config.yaml
train_examples: 26041
input: "log_mel"
spec_augment: false
encoder_activation: "star_relu"
encoder_qk_norm: true
encoder_subsampling: 4
encoder_layers: 16
decoder_activation: "quick_gelu"
decoder_mlp_ratio: 4
decoder_qk_norm: true
decoder_cross_attention_every: 2
lr_schedule: "cosine"
Rows from block 11 of the audio encoder of a small encoder-decoder audio transcriber, named by matrix and row number. Rows with one number belong to one neuron. Each number is 200 + 40 x the weight over its row's rms, rounded and kept within 0 to 999. All counts start at 0. After the name is the row's rms in percent of the matrix's.
After each neuron's rows are labels from the 100 clips, of 14976, where the neuron reaches its highest value: "top examples" is what is common among them. Only what is clearly more common there than usual is listed. The data: short read English sentences (LibriTTS-R). In brackets: how many of the 100.
# fc1: second MLP up (encoder.blocks.11.mlp.fc1.weight, 1024x256), inputs 0-51
# fc2: second MLP down (encoder.blocks.11.mlp.fc2.weight, 256x1024, transposed), outputs 0-51

fc1.46,106,195,235,129,184,216,156,219,209,111,208,223,190,210,136,177,240,146,162,218,182,205,238,227,166,230,242,187,169,130,152,230,227,155,203,196,280,188,197,182,197,226,177,161,193,222,199,231,121,233,277,243,184
fc2.46,072,228,195,73,285,163,217,212,169,230,178,169,240,170,250,172,212,276,147,197,170,177,186,238,143,203,174,218,165,280,206,182,221,153,207,193,179,146,206,243,177,218,189,253,144,219,159,201,187,214,202,232,188
top examples: the word "he" (42); the word "for" (25)

fc1.614,102,133,212,182,198,220,196,292,238,146,150,119,158,161,300,179,164,246,218,221,223,239,278,169,202,219,239,236,189,194,249,182,184,227,113,168,235,197,119,166,160,215,248,214,231,323,118,205,178,169,206,210,222
fc2.614,108,165,149,236,185,197,183,241,246,192,257,199,189,247,187,153,162,171,184,148,164,268,219,147,242,156,303,190,220,217,202,132,169,245,181,188,207,92,171,230,243,199,276,208,126,161,241,209,221,262,176,144,225
top examples: the word "little" (46); the word "a" (30)

fc1.319,103,225,223,205,154,140,140,241,184,195,245,166,262,145,284,200,196,261,268,262,193,199,257,160,184,199,161,196,155,247,157,217,201,267,219,147,190,214,202,167,222,152,238,101,224,221,217,198,186,258,320,194,190
fc2.319,114,209,198,192,233,163,229,187,271,219,183,166,174,149,214,183,198,260,196,200,230,160,239,210,200,218,175,130,168,203,173,230,203,222,149,206,203,157,189,265,246,275,240,223,181,219,251,236,202,157,304,205,237
top examples: the word "if" (55); the word "you" (39)

fc1.353,074,223,188,199,213,233,211,212,99,201,168,181,200,116,310,217,192,164,251,201,240,182,168,180,179,177,242,120,159,163,148,131,222,162,214,241,228,211,169,221,190,181,213,198,184,230,107,216,194,143,150,159,105
fc2.353,015,240,204,252,128,167,254,276,218,199,153,230,187,222,239,221,229,247,208,224,236,187,159,162,219,154,138,153,164,171,243,221,194,91,157,187,170,179,172,176,199,311,267,214,236,189,170,134,144,193,209,192,251
top examples: the word "one" (29)

fc1.378,092,206,207,227,189,138,177,226,184,165,177,146,173,180,204,272,190,144,138,120,244,256,187,174,157,273,234,177,253,135,244,150,85,199,220,171,200,179,190,187,193,202,178,185,196,202,239,160,139,149,250,184,189
fc2.378,105,185,194,146,190,241,219,162,238,203,118,219,210,186,268,179,220,308,264,163,210,218,191,200,197,195,176,277,213,189,177,198,192,138,153,118,218,239,158,216,229,234,227,215,190,236,161,216,206,239,147,267,217
top examples: the word "and" (92)

fc1.389,098,191,154,190,167,231,209,203,149,185,211,152,219,220,180,211,218,165,133,143,236,207,187,208,251,155,250,135,155,224,210,150,264,217,253,208,178,217,193,187,210,187,270,163,203,172,139,118,234,193,189,137,209
fc2.389,074,210,233,167,226,173,239,210,270,184,224,212,148,175,247,165,263,148,207,177,145,159,176,182,186,181,233,182,267,148,222,234,91,190,256,158,250,187,221,296,236,223,188,235,150,123,169,174,197,228,216,160,186
top examples: the word "again" (54)

fc1.136,101,216,223,172,206,266,221,218,159,193,240,124,136,238,208,177,234,239,225,184,201,180,268,173,198,197,233,193,156,200,184,241,163,303,129,234,201,232,242,156,202,227,161,210,185,237,139,181,212,235,250,238,252
fc2.136,101,164,157,242,206,173,207,230,213,123,178,152,168,230,202,232,178,157,210,252,235,208,195,212,202,291,228,229,216,212,218,147,230,148,174,243,216,235,191,205,166,205,227,186,127,134,228,241,174,293,201,164,164
top examples: the word "he" (46)

fc1.496,108,179,212,200,184,221,251,187,224,166,128,188,149,180,200,158,160,198,134,226,256,182,278,105,244,181,136,263,227,204,180,231,178,222,208,134,178,206,213,267,200,247,200,223,211,133,207,261,164,139,251,231,170
fc2.496,089,233,194,236,137,195,143,136,262,243,178,240,97,202,274,186,231,263,205,199,238,200,152,157,231,167,155,237,135,224,218,204,196,156,172,222,147,193,260,258,222,226,227,197,217,196,158,173,185,121,238,255,227
top examples: the word "in" (67); the word "the" (57)

fc1.456,098,157,137,124,188,195,199,176,245,219,184,251,179,224,214,263,242,140,165,195,234,251,167,202,242,187,173,193,200,208,171,216,172,157,234,128,169,134,179,195,219,231,201,162,174,206,173,230,170,160,200,179,278
fc2.456,095,230,190,259,191,146,277,205,262,262,268,238,217,217,216,257,203,176,237,152,271,192,247,168,234,264,240,186,169,160,184,199,154,122,185,164,181,206,178,170,200,201,211,224,118,208,259,204,114,195,221,250,191
top examples: the word "so" (28)

fc1.135,096,259,186,309,239,157,113,195,138,229,218,187,236,207,171,164,283,158,185,241,152,253,170,169,183,214,214,171,162,154,238,208,207,224,137,268,173,185,155,168,215,207,103,229,211,147,208,187,214,163,177,224,234
fc2.135,053,122,268,162,171,251,246,162,290,223,239,182,159,198,193,196,190,245,199,155,222,183,269,163,56,210,126,220,289,151,188,209,161,260,128,302,220,162,227,214,153,236,206,187,112,200,192,195,149,152,220,230,152
top examples: the word "think" (25)

fc1.334,109,165,174,153,126,171,205,184,170,168,167,161,129,161,290,120,140,204,226,174,263,186,180,205,207,182,97,223,176,200,181,249,217,210,158,128,205,163,235,183,250,290,213,210,259,201,213,234,168,165,258,239,145
fc2.334,089,253,268,229,215,200,162,148,247,175,244,224,140,241,191,205,207,222,259,190,180,238,240,177,168,251,195,182,155,249,242,94,196,132,191,225,221,158,192,234,252,207,233,196,192,169,159,212,226,138,245,138,255
top examples: the word "in" (67); the word "the" (56)

fc1.44,112,238,189,226,203,209,241,215,251,236,121,231,195,189,204,150,269,227,178,184,252,147,237,258,200,139,279,235,183,175,210,184,235,228,289,204,201,168,158,187,214,209,173,230,154,243,156,216,182,193,137,114,155
fc2.44,155,151,178,209,265,238,162,242,288,212,134,274,211,194,184,220,236,165,183,158,285,176,195,243,246,139,221,186,220,230,195,237,177,242,214,138,157,211,279,188,183,205,155,270,194,198,237,251,200,208,228,168,195
top examples: the word "me" (45); the word "my" (29)

fc1.584,094,270,172,191,127,160,273,232,311,258,223,161,164,233,196,191,194,129,195,247,271,219,159,194,164,222,203,176,234,210,227,208,168,227,220,174,121,191,289,198,185,150,180,317,219,199,186,142,234,220,163,205,173
fc2.584,060,166,219,180,218,218,195,248,254,139,205,153,168,201,180,298,231,247,129,156,225,172,163,246,183,195,162,242,256,150,252,140,236,117,187,185,185,204,188,270,220,267,195,207,176,174,206,244,182,229,293,114,203
top examples: the word "i" (69)

fc1.91,116,201,156,191,224,114,203,194,211,118,161,191,192,250,196,143,187,225,219,303,184,227,216,199,113,245,155,219,184,176,191,50,224,214,334,214,278,276,152,228,155,182,134,221,154,188,199,195,159,204,251,200,231
fc2.91,203,188,188,179,177,199,172,205,176,187,198,154,244,205,156,241,253,172,232,202,223,182,174,185,141,176,108,230,184,217,212,195,265,200,209,200,213,292,152,270,150,183,105,185,169,187,188,219,198,249,202,280,186
top examples: the word "she" (91); the word "said" (44)

fc1.39,113,215,287,176,187,180,199,121,228,198,211,198,184,187,227,252,241,231,196,85,237,157,235,190,170,163,183,174,183,117,177,223,184,138,129,135,257,180,206,190,219,269,229,226,209,181,262,168,212,147,237,168,239
fc2.39,180,214,235,129,132,126,174,189,197,237,147,147,184,115,153,246,223,277,188,109,257,151,220,219,218,245,101,223,226,221,158,182,148,171,157,214,149,169,225,250,220,243,225,204,153,162,286,192,241,177,187,238,272
top examples: the word "and" (48); the word "in" (29)

fc1.499,104,199,272,241,218,177,208,196,220,160,177,225,192,232,225,220,254,191,204,183,213,199,243,254,130,231,167,192,251,209,171,243,200,245,140,226,218,201,214,257,252,142,207,151,201,186,173,201,109,248,176,188,140
fc2.499,093,200,154,250,202,209,196,192,246,168,177,221,182,191,220,201,206,186,294,220,178,172,231,207,258,221,218,222,199,191,219,187,185,214,219,251,242,187,157,210,260,132,191,193,250,138,151,241,305,150,201,172,211
top examples: the word "little" (71); the word "a" (41)

fc1.192,103,276,214,154,213,202,190,138,215,177,288,249,118,181,230,201,163,277,208,213,223,142,218,138,229,227,250,294,143,147,195,183,184,156,164,197,253,143,168,182,213,232,145,208,299,158,186,158,211,222,206,165,137
fc2.192,113,235,211,179,254,128,185,222,208,206,151,163,160,218,248,255,251,234,140,214,152,202,198,178,185,137,107,180,119,231,173,158,189,209,134,215,239,156,223,201,238,256,198,135,236,197,110,237,210,198,346,125,210
top examples: the word "in" (42)

fc1.618,095,168,165,140,245,259,242,169,177,217,182,212,156,233,186,221,232,206,192,166,269,247,282,253,127,212,169,204,213,278,174,151,194,218,204,187,208,168,213,192,195,227,216,239,292,205,207,95,222,220,238,214,211
fc2.618,058,165,137,256,187,185,199,246,230,209,166,227,154,163,251,97,193,199,223,196,160,244,181,189,295,160,246,260,216,219,221,161,236,272,207,190,194,196,159,167,181,207,219,173,182,178,122,216,184,130,240,193,200
top examples: the word "little" (68); the word "a" (37)

fc1.564,091,212,182,210,152,214,200,256,142,198,169,135,304,205,163,105,228,153,142,187,250,227,214,158,254,253,168,151,188,134,177,236,187,98,296,220,226,158,184,181,185,179,192,215,248,173,101,233,191,216,201,200,234
fc2.564,063,100,201,206,151,223,210,210,181,118,172,162,176,238,191,191,220,275,234,176,273,224,140,139,176,138,172,194,239,255,294,253,281,191,208,100,151,147,188,228,188,168,259,253,241,177,180,188,181,127,188,133,193
top examples: the word "of" (85); the word "the" (54)

fc1.667,097,235,133,211,185,167,209,235,179,184,131,191,255,150,194,280,238,138,163,151,222,162,206,203,190,268,92,218,234,203,166,208,225,259,170,248,97,201,232,175,236,174,205,285,289,135,259,198,184,214,174,203,226
fc2.667,110,208,202,209,240,244,113,194,271,197,266,237,228,234,236,253,194,246,198,155,200,225,154,139,240,206,229,167,197,185,186,177,254,194,186,210,209,197,186,260,210,230,266,205,221,165,213,201,163,161,240,165,184
top examples: the word "me" (74); the word "to" (34)

fc1.283,112,208,208,197,198,238,168,248,193,208,157,221,180,240,252,244,175,188,190,216,149,176,120,182,155,213,212,179,118,182,237,149,289,191,207,178,161,227,180,237,258,194,231,162,162,285,253,244,225,236,162,244,122
fc2.283,153,197,208,237,235,286,202,205,166,167,156,234,173,196,295,188,210,168,284,254,187,232,206,204,198,164,256,141,155,239,239,197,209,264,201,208,183,283,228,194,212,188,261,204,208,247,263,278,154,158,231,264,203
top examples: the word "will" (57)

fc1.344,106,160,169,189,190,216,229,214,207,229,179,182,171,200,166,186,238,185,203,208,142,192,221,239,164,287,206,258,185,239,239,174,151,243,194,229,281,116,112,217,248,165,190,188,165,209,337,163,209,173,182,255,141
fc2.344,123,165,116,220,197,197,191,187,262,235,174,197,115,173,206,201,245,228,231,223,182,183,177,248,177,150,161,205,130,228,192,205,161,288,179,256,176,191,183,278,251,155,286,162,256,166,92,216,215,149,217,139,173
top examples: the word "little" (72); the word "a" (41)

fc1.557,103,214,240,202,145,144,228,221,182,243,148,250,264,193,161,249,194,222,202,152,103,185,221,200,135,170,188,135,215,157,214,269,189,170,152,166,139,206,240,211,180,283,239,125,226,130,257,199,217,164,279,178,155
fc2.557,158,194,233,175,206,224,175,157,197,214,159,229,111,154,165,271,291,213,224,110,208,227,214,219,234,180,182,244,169,149,186,170,226,173,206,188,196,277,271,212,218,202,133,202,185,158,184,153,185,264,219,183,259
top examples: the word "in" (52); the word "the" (52)

fc1.554,101,205,256,214,233,253,144,138,196,212,213,220,188,217,240,224,158,169,167,163,178,264,277,158,206,196,189,214,161,194,247,224,231,255,238,183,159,163,243,184,217,97,222,212,172,152,205,212,158,227,261,285,238
fc2.554,066,137,247,193,171,216,206,193,218,253,236,287,171,246,212,182,231,165,156,205,198,139,235,207,127,249,198,262,155,174,152,229,167,201,215,256,174,209,197,164,172,207,171,295,153,168,223,160,204,245,178,215,190
top examples: the word "think" (39); the word "you" (33)

fc1.116,097,174,234,261,125,184,257,159,182,209,169,184,192,234,268,149,158,200,189,218,191,212,234,208,116,167,173,217,186,246,177,262,119,251,244,164,151,149,281,273,236,133,182,269,226,185,207,176,155,181,244,195,132
fc2.116,055,219,166,164,153,157,79,234,207,231,213,229,239,257,208,150,221,195,143,216,194,266,166,244,136,218,183,212,144,178,242,197,242,154,249,167,275,174,195,200,160,252,187,167,178,208,200,188,242,239,193,220,192
top examples: the word "he" (31); the word "chapter" (27); the word "had" (26)

fc1.678,094,233,236,211,173,208,207,173,214,203,212,218,209,289,218,205,199,154,274,118,222,244,180,237,229,169,222,213,191,146,160,265,160,193,172,224,253,247,242,243,203,169,211,146,214,216,118,110,282,249,173,206,133
fc2.678,044,114,221,120,224,156,247,276,209,206,224,233,219,151,220,176,130,287,192,243,182,224,166,180,179,180,216,180,124,238,187,190,214,201,257,196,152,199,236,165,176,104,221,198,93,198,230,222,207,167,182,185,308
top examples: the word "my" (34)

fc1.661,112,202,158,200,172,193,224,272,204,201,224,141,244,334,246,201,181,220,245,224,223,327,147,169,255,214,193,238,206,196,243,224,226,207,211,201,259,236,196,202,217,185,251,209,91,173,184,184,191,220,178,215,123
fc2.661,169,284,215,239,125,178,167,206,193,207,197,235,212,215,254,226,202,264,264,198,278,192,136,138,205,213,214,153,164,134,234,183,255,181,238,199,268,289,230,225,187,202,183,173,260,245,175,187,205,237,156,228,240
top examples: the word "i" (64); the word "my" (47)

fc1.356,096,198,119,205,193,227,234,157,168,158,216,161,200,166,181,229,169,246,158,215,265,226,240,171,215,248,191,192,242,153,220,127,143,214,213,162,187,196,226,197,163,244,185,161,161,257,213,201,244,179,197,244,145
fc2.356,083,199,143,250,151,119,187,196,243,214,212,226,139,219,188,248,238,158,181,155,178,207,153,168,211,251,200,162,216,227,212,269,202,116,298,234,150,207,194,270,146,164,181,170,135,213,239,275,180,237,168,149,206
top examples: the word "and" (48); the word "you" (35)

fc1.699,111,223,200,204,187,184,192,98,192,214,236,246,211,140,283,211,212,196,212,234,212,201,202,191,249,232,224,156,218,198,189,174,170,315,202,202,218,201,161,149,260,153,150,139,268,206,201,188,305,201,295,207,170
fc2.699,137,230,147,159,125,174,185,175,207,227,204,186,154,146,137,242,188,213,246,244,215,136,228,192,174,203,232,206,155,242,176,214,147,264,162,315,214,177,202,190,262,234,226,227,180,195,218,230,237,157,283,175,197
top examples: the word "if" (69); the word "you" (49); the word "i" (39)

fc1.191,111,185,138,159,223,178,190,201,180,166,178,191,281,212,228,222,195,126,180,206,200,268,139,170,178,238,186,233,213,134,242,202,151,198,208,235,222,199,193,196,241,201,186,173,206,242,166,240,214,119,235,184,112
fc2.191,170,155,154,289,246,250,194,193,234,192,176,274,204,132,261,218,238,154,232,204,190,194,122,177,220,260,208,140,204,151,255,196,180,178,249,164,204,223,214,202,272,213,157,207,213,219,181,197,197,185,258,263,146
top examples: the word "so" (41); the word "no" (26)

fc1.183,095,167,118,215,190,246,306,131,75,169,168,201,209,160,182,199,174,170,253,185,215,221,186,239,222,165,234,105,73,202,178,174,210,175,245,273,142,164,211,136,243,208,240,175,219,231,250,206,277,216,211,166,164
fc2.183,082,210,163,181,145,219,185,201,132,162,256,198,231,185,225,169,232,204,236,169,207,178,202,128,116,216,220,189,257,180,187,132,193,164,133,172,287,205,180,173,200,216,213,157,139,211,197,161,183,186,161,197,226
top examples: the word "one" (56)

fc1.388,115,213,208,277,269,224,199,199,194,257,214,255,166,216,219,219,178,156,230,261,212,238,210,146,154,182,225,138,185,162,165,179,177,199,242,234,198,158,253,226,176,146,144,264,178,194,208,191,183,213,194,258,219
fc2.388,083,213,249,224,234,234,131,153,226,193,235,177,182,227,164,183,246,201,155,219,166,250,243,233,141,263,206,216,153,199,253,205,188,274,258,226,225,145,203,180,205,222,171,282,137,180,201,208,223,160,192,215,252
top examples: the word "think" (54); the word "i" (39); the word "you" (36)

fc1.40,089,223,131,249,185,179,170,129,226,174,184,165,283,171,184,254,227,193,130,163,270,96,171,272,165,119,272,163,176,206,210,188,236,189,266,227,156,218,162,217,171,221,156,195,206,181,187,162,230,161,117,179,194
fc2.40,080,224,163,242,274,229,121,253,153,192,200,259,199,168,213,204,181,264,153,175,238,156,185,239,166,213,154,287,193,217,149,207,198,223,211,130,174,262,151,167,175,201,223,237,227,175,207,267,94,223,222,187,190
top examples: the word "me" (82)

fc1.256,110,280,196,270,172,197,111,239,162,178,151,184,231,143,257,221,248,152,196,197,259,149,139,271,211,192,234,235,181,121,212,134,213,203,262,230,148,215,254,269,240,273,233,215,226,233,229,235,105,186,207,135,227
fc2.256,139,163,165,226,160,247,228,196,240,225,204,203,175,178,285,221,195,229,173,144,211,92,176,183,216,166,229,220,220,194,151,234,183,204,240,191,138,226,208,238,205,132,224,256,256,220,215,181,211,194,216,239,115
top examples: the word "my" (61); the word "me" (40)

fc1.550,106,160,253,178,237,160,195,204,191,238,112,177,148,259,192,240,204,159,226,231,196,168,225,180,119,196,235,225,213,156,248,141,277,242,213,208,263,147,181,295,242,147,182,208,153,132,152,214,217,225,198,148,178
fc2.550,079,154,178,252,210,306,232,243,226,225,247,163,146,163,248,165,296,237,197,205,202,223,189,138,193,196,258,220,229,226,182,194,155,198,211,239,239,184,141,123,230,202,150,164,288,212,200,222,213,177,294,189,159
top examples: the word "little" (73); the word "a" (39)

fc1.487,094,232,209,156,236,138,216,166,208,287,216,113,211,162,159,143,229,242,282,293,163,164,201,179,224,206,165,184,179,184,196,209,187,122,184,147,176,176,217,240,212,215,206,177,219,210,180,154,178,154,270,214,175
fc2.487,094,223,172,241,206,192,246,161,280,128,157,209,195,254,254,229,115,207,300,277,166,217,185,238,125,195,231,181,182,204,190,147,160,138,200,110,149,164,190,187,208,238,111,214,131,194,177,195,170,182,150,230,244
top examples: the word "in" (31)

fc1.119,096,195,220,207,189,153,202,184,256,211,136,157,230,145,150,279,220,194,228,190,208,211,199,184,258,287,234,167,172,145,260,157,167,191,264,292,204,232,232,226,224,191,168,139,224,238,326,259,181,227,186,129,252
fc2.119,074,171,179,236,138,290,228,247,269,242,248,260,237,236,189,127,184,203,202,193,230,203,178,156,251,184,177,250,231,212,166,139,201,206,182,154,200,185,233,236,204,144,191,350,219,252,125,173,212,125,244,144,163
top examples: the word "my" (30)

fc1.142,097,232,174,234,195,225,160,171,230,144,227,195,167,207,198,186,134,215,181,190,223,127,202,233,162,234,259,208,110,203,259,129,158,170,263,154,146,141,193,180,186,192,205,234,145,174,222,144,154,202,273,229,203
fc2.142,043,230,262,120,215,203,209,262,227,271,267,135,143,234,172,218,256,180,181,210,201,183,249,192,149,178,123,244,210,131,155,181,196,184,181,260,259,159,175,125,186,234,179,261,261,211,195,199,236,175,240,230,191
top examples: the word "think" (42)

fc1.333,125,162,167,165,289,209,208,187,226,170,215,196,216,201,194,151,186,254,248,217,192,261,213,201,145,237,251,194,171,183,145,192,215,190,215,175,264,150,177,210,162,181,205,256,205,148,172,185,269,141,230,214,144
fc2.333,107,218,186,238,213,231,207,262,124,181,109,222,221,265,192,160,250,214,207,177,236,175,172,204,208,179,281,98,141,208,186,157,265,129,230,225,264,204,168,269,272,215,293,229,212,258,240,183,212,229,244,200,174
top examples: the word "again" (39)

fc1.354,097,198,280,244,204,162,225,180,223,261,189,188,190,129,183,173,167,199,180,212,172,191,196,299,170,185,266,189,161,254,241,187,202,155,296,188,90,206,248,238,254,166,135,234,279,174,166,178,166,113,247,217,197
fc2.354,068,191,247,212,174,196,159,325,202,173,236,235,150,241,191,186,121,203,205,193,221,191,192,193,220,245,239,258,205,216,228,168,306,178,202,174,159,204,242,192,218,213,163,204,154,186,137,233,210,174,187,179,251
top examples: the word "much" (35)

fc1.242,097,193,183,206,256,197,155,204,220,205,254,212,208,142,180,201,221,248,179,186,197,184,183,247,186,152,164,217,243,214,250,283,262,129,187,186,197,193,221,233,204,252,217,123,198,187,200,207,206,250,196,150,186
fc2.242,106,204,269,221,234,190,211,205,147,221,202,221,192,202,194,134,176,218,238,166,263,150,265,268,245,234,181,179,223,198,276,186,160,200,184,267,185,182,219,205,184,271,211,201,219,191,207,241,133,131,167,242,170
top examples: the word "his" (54); the word "this" (33)

fc1.92,095,268,223,179,182,157,165,220,177,151,190,134,157,199,212,185,265,244,161,302,166,245,207,229,264,203,175,144,230,230,220,232,161,198,191,208,165,200,180,200,265,192,202,205,141,180,160,208,263,218,288,243,215
fc2.92,073,119,209,204,215,171,115,219,174,191,200,208,212,223,175,214,164,151,221,192,239,207,162,183,174,172,202,182,223,172,172,204,183,241,180,165,226,159,288,159,256,204,234,287,169,311,255,218,182,115,171,185,188
top examples: the word "my" (30)

fc1.338,105,212,184,171,212,204,206,185,190,259,188,199,301,195,175,222,190,150,155,185,248,278,128,229,209,225,242,241,253,180,257,183,176,120,214,151,197,195,181,180,215,249,244,206,209,246,210,206,297,174,267,118,149
fc2.338,087,174,170,239,164,193,191,220,196,165,188,223,211,149,264,263,234,177,192,241,243,143,150,183,203,154,158,180,160,149,236,188,231,104,235,196,179,203,128,219,239,187,220,200,215,225,75,225,135,165,224,275,130
top examples: the word "no" (33); the word "so" (28)

fc1.657,101,201,118,232,207,188,266,211,215,170,151,183,206,218,217,183,227,152,232,151,152,200,219,143,229,199,235,150,162,184,221,214,56,221,181,169,252,159,218,296,197,222,169,110,240,216,253,178,210,174,342,238,170
fc2.657,101,168,159,185,201,89,114,277,216,227,197,286,155,175,116,208,184,153,214,221,127,177,179,153,218,141,183,215,211,196,256,175,206,188,193,218,266,228,208,143,226,202,217,174,152,241,192,205,249,220,191,206,219
top examples: the word "i" (38); the word "if" (32)

fc1.303,096,228,334,226,211,177,180,180,168,150,175,195,180,137,214,218,229,201,267,244,138,160,179,142,189,188,279,226,186,212,210,297,163,259,142,175,182,264,201,249,188,255,143,154,214,168,200,192,242,224,295,131,284
fc2.303,058,180,219,207,180,224,170,201,214,173,169,167,166,215,167,205,218,210,276,225,260,204,198,229,220,170,167,193,170,127,201,227,280,171,238,242,290,254,213,190,216,161,245,179,137,241,228,115,269,249,241,254,185
top examples: the word "life" (32); text has "wife" (25)

fc1.19,101,198,159,265,244,207,140,188,176,214,225,168,241,247,201,197,152,165,209,201,180,251,192,235,210,272,261,227,169,176,125,229,201,128,203,206,242,108,280,175,222,187,159,205,206,259,206,170,199,225,173,195,179
fc2.19,074,98,217,169,216,181,207,206,143,196,157,170,161,304,237,256,227,226,218,257,197,220,138,187,245,135,166,251,212,157,234,205,168,245,191,252,158,214,257,231,216,170,182,237,230,208,215,118,227,196,231,166,264
top examples: the word "i" (49); text has "myself" (39); the word "my" (28)

fc1.286,090,254,203,235,222,301,124,159,252,219,139,223,194,183,263,246,232,193,256,242,222,226,169,156,192,173,156,174,173,227,177,200,203,212,256,231,176,244,207,205,171,260,200,215,171,211,155,241,133,247,219,189,192
fc2.286,060,168,232,237,250,142,187,209,196,268,250,244,191,248,114,241,126,213,251,221,210,181,228,260,260,228,181,214,162,176,206,138,178,165,201,197,144,176,230,141,275,215,129,120,175,183,202,160,215,167,214,163,255
top examples: the word "think" (31)

fc1.71,083,223,192,155,166,155,212,163,166,143,219,246,139,207,219,187,195,183,253,193,188,181,178,226,165,196,182,164,175,159,216,185,237,191,188,242,241,251,148,181,190,260,261,181,249,223,214,275,169,222,220,162,131
fc2.71,036,273,190,189,161,237,182,213,217,244,231,144,189,228,210,173,206,249,159,176,233,245,196,187,130,232,265,194,308,204,144,136,181,185,238,181,186,194,173,189,264,212,121,200,193,187,229,224,284,212,272,217,148
top examples: the word "no" (45)

fc1.361,112,208,178,242,226,205,230,162,265,169,223,167,232,257,245,218,245,196,183,202,208,264,189,197,179,218,190,253,81,186,227,243,224,152,276,168,190,229,165,216,247,173,182,190,245,189,238,237,204,242,204,249,208
fc2.361,162,213,141,174,199,211,220,190,235,203,224,227,137,220,186,245,143,112,140,129,132,236,166,276,252,195,187,236,208,211,265,251,227,248,153,262,182,223,157,205,220,259,182,221,195,215,236,232,227,183,161,200,107
top examples: the word "i" (46); the word "but" (40); the word "what" (25)

fc1.190,104,260,231,197,167,221,127,208,159,223,183,237,207,195,160,189,157,220,264,216,181,150,146,177,175,210,241,144,164,186,232,164,154,228,237,188,195,193,148,168,233,188,261,235,126,200,244,173,226,190,151,164,91
fc2.190,105,199,160,225,253,194,194,169,161,198,282,197,217,237,204,126,211,225,80,178,167,247,224,142,204,233,174,218,204,280,185,199,230,132,197,151,280,216,236,176,145,192,181,262,358,140,212,189,154,203,201,128,170
top examples: the word "of" (40)

fc1.272,099,254,224,250,199,127,195,281,215,218,233,156,180,195,252,184,227,191,237,91,208,205,152,195,168,167,199,171,211,177,230,250,189,187,203,159,163,189,191,144,229,238,233,182,224,141,220,225,162,206,171,202,256
fc2.272,124,229,189,218,248,203,191,198,161,213,164,209,234,157,201,194,177,222,244,160,235,137,151,230,260,189,158,235,167,182,195,227,183,186,159,173,233,154,234,131,209,174,291,210,192,235,147,181,271,216,150,230,111
top examples: the word "in" (40); the word "and" (38)

fc1.48,103,177,197,179,272,204,208,221,122,183,188,242,196,174,204,254,187,186,134,213,178,139,118,257,165,136,233,201,185,141,238,221,202,160,245,227,176,191,227,195,222,214,157,233,181,265,160,161,183,211,214,207,168
fc2.48,071,124,252,175,233,178,168,199,280,154,228,168,183,215,245,249,242,266,167,127,220,152,215,249,180,168,235,194,201,208,205,207,201,241,219,243,203,218,191,201,164,200,248,217,115,247,228,190,188,198,220,237,107
top examples: the word "me" (68); the word "you" (34)

fc1.762,098,132,210,204,226,167,230,216,250,201,155,170,111,298,231,155,215,223,181,212,208,160,142,257,200,244,249,270,132,256,160,202,176,166,225,195,276,182,179,104,238,205,179,194,190,188,219,188,177,174,184,202,231
fc2.762,054,209,189,165,254,186,288,236,242,186,139,248,186,218,202,238,139,204,222,226,169,191,242,160,182,171,206,122,258,164,264,197,182,222,195,246,202,187,181,242,269,200,193,180,261,233,173,202,270,192,136,164,189
top examples: the word "little" (25)

fc1.374,099,179,186,180,135,212,221,161,206,243,246,119,141,144,218,176,216,205,190,121,230,173,150,221,201,274,234,215,175,149,208,146,245,246,229,194,194,244,181,184,214,182,168,191,217,156,179,152,123,179,216,171,220
fc2.374,061,158,219,203,263,176,201,259,227,121,252,137,213,221,178,240,221,226,215,241,130,229,144,212,224,167,253,151,244,187,242,194,150,150,201,236,219,227,130,269,172,235,204,147,247,203,202,214,235,148,256,242,227
top examples: the word "she" (25)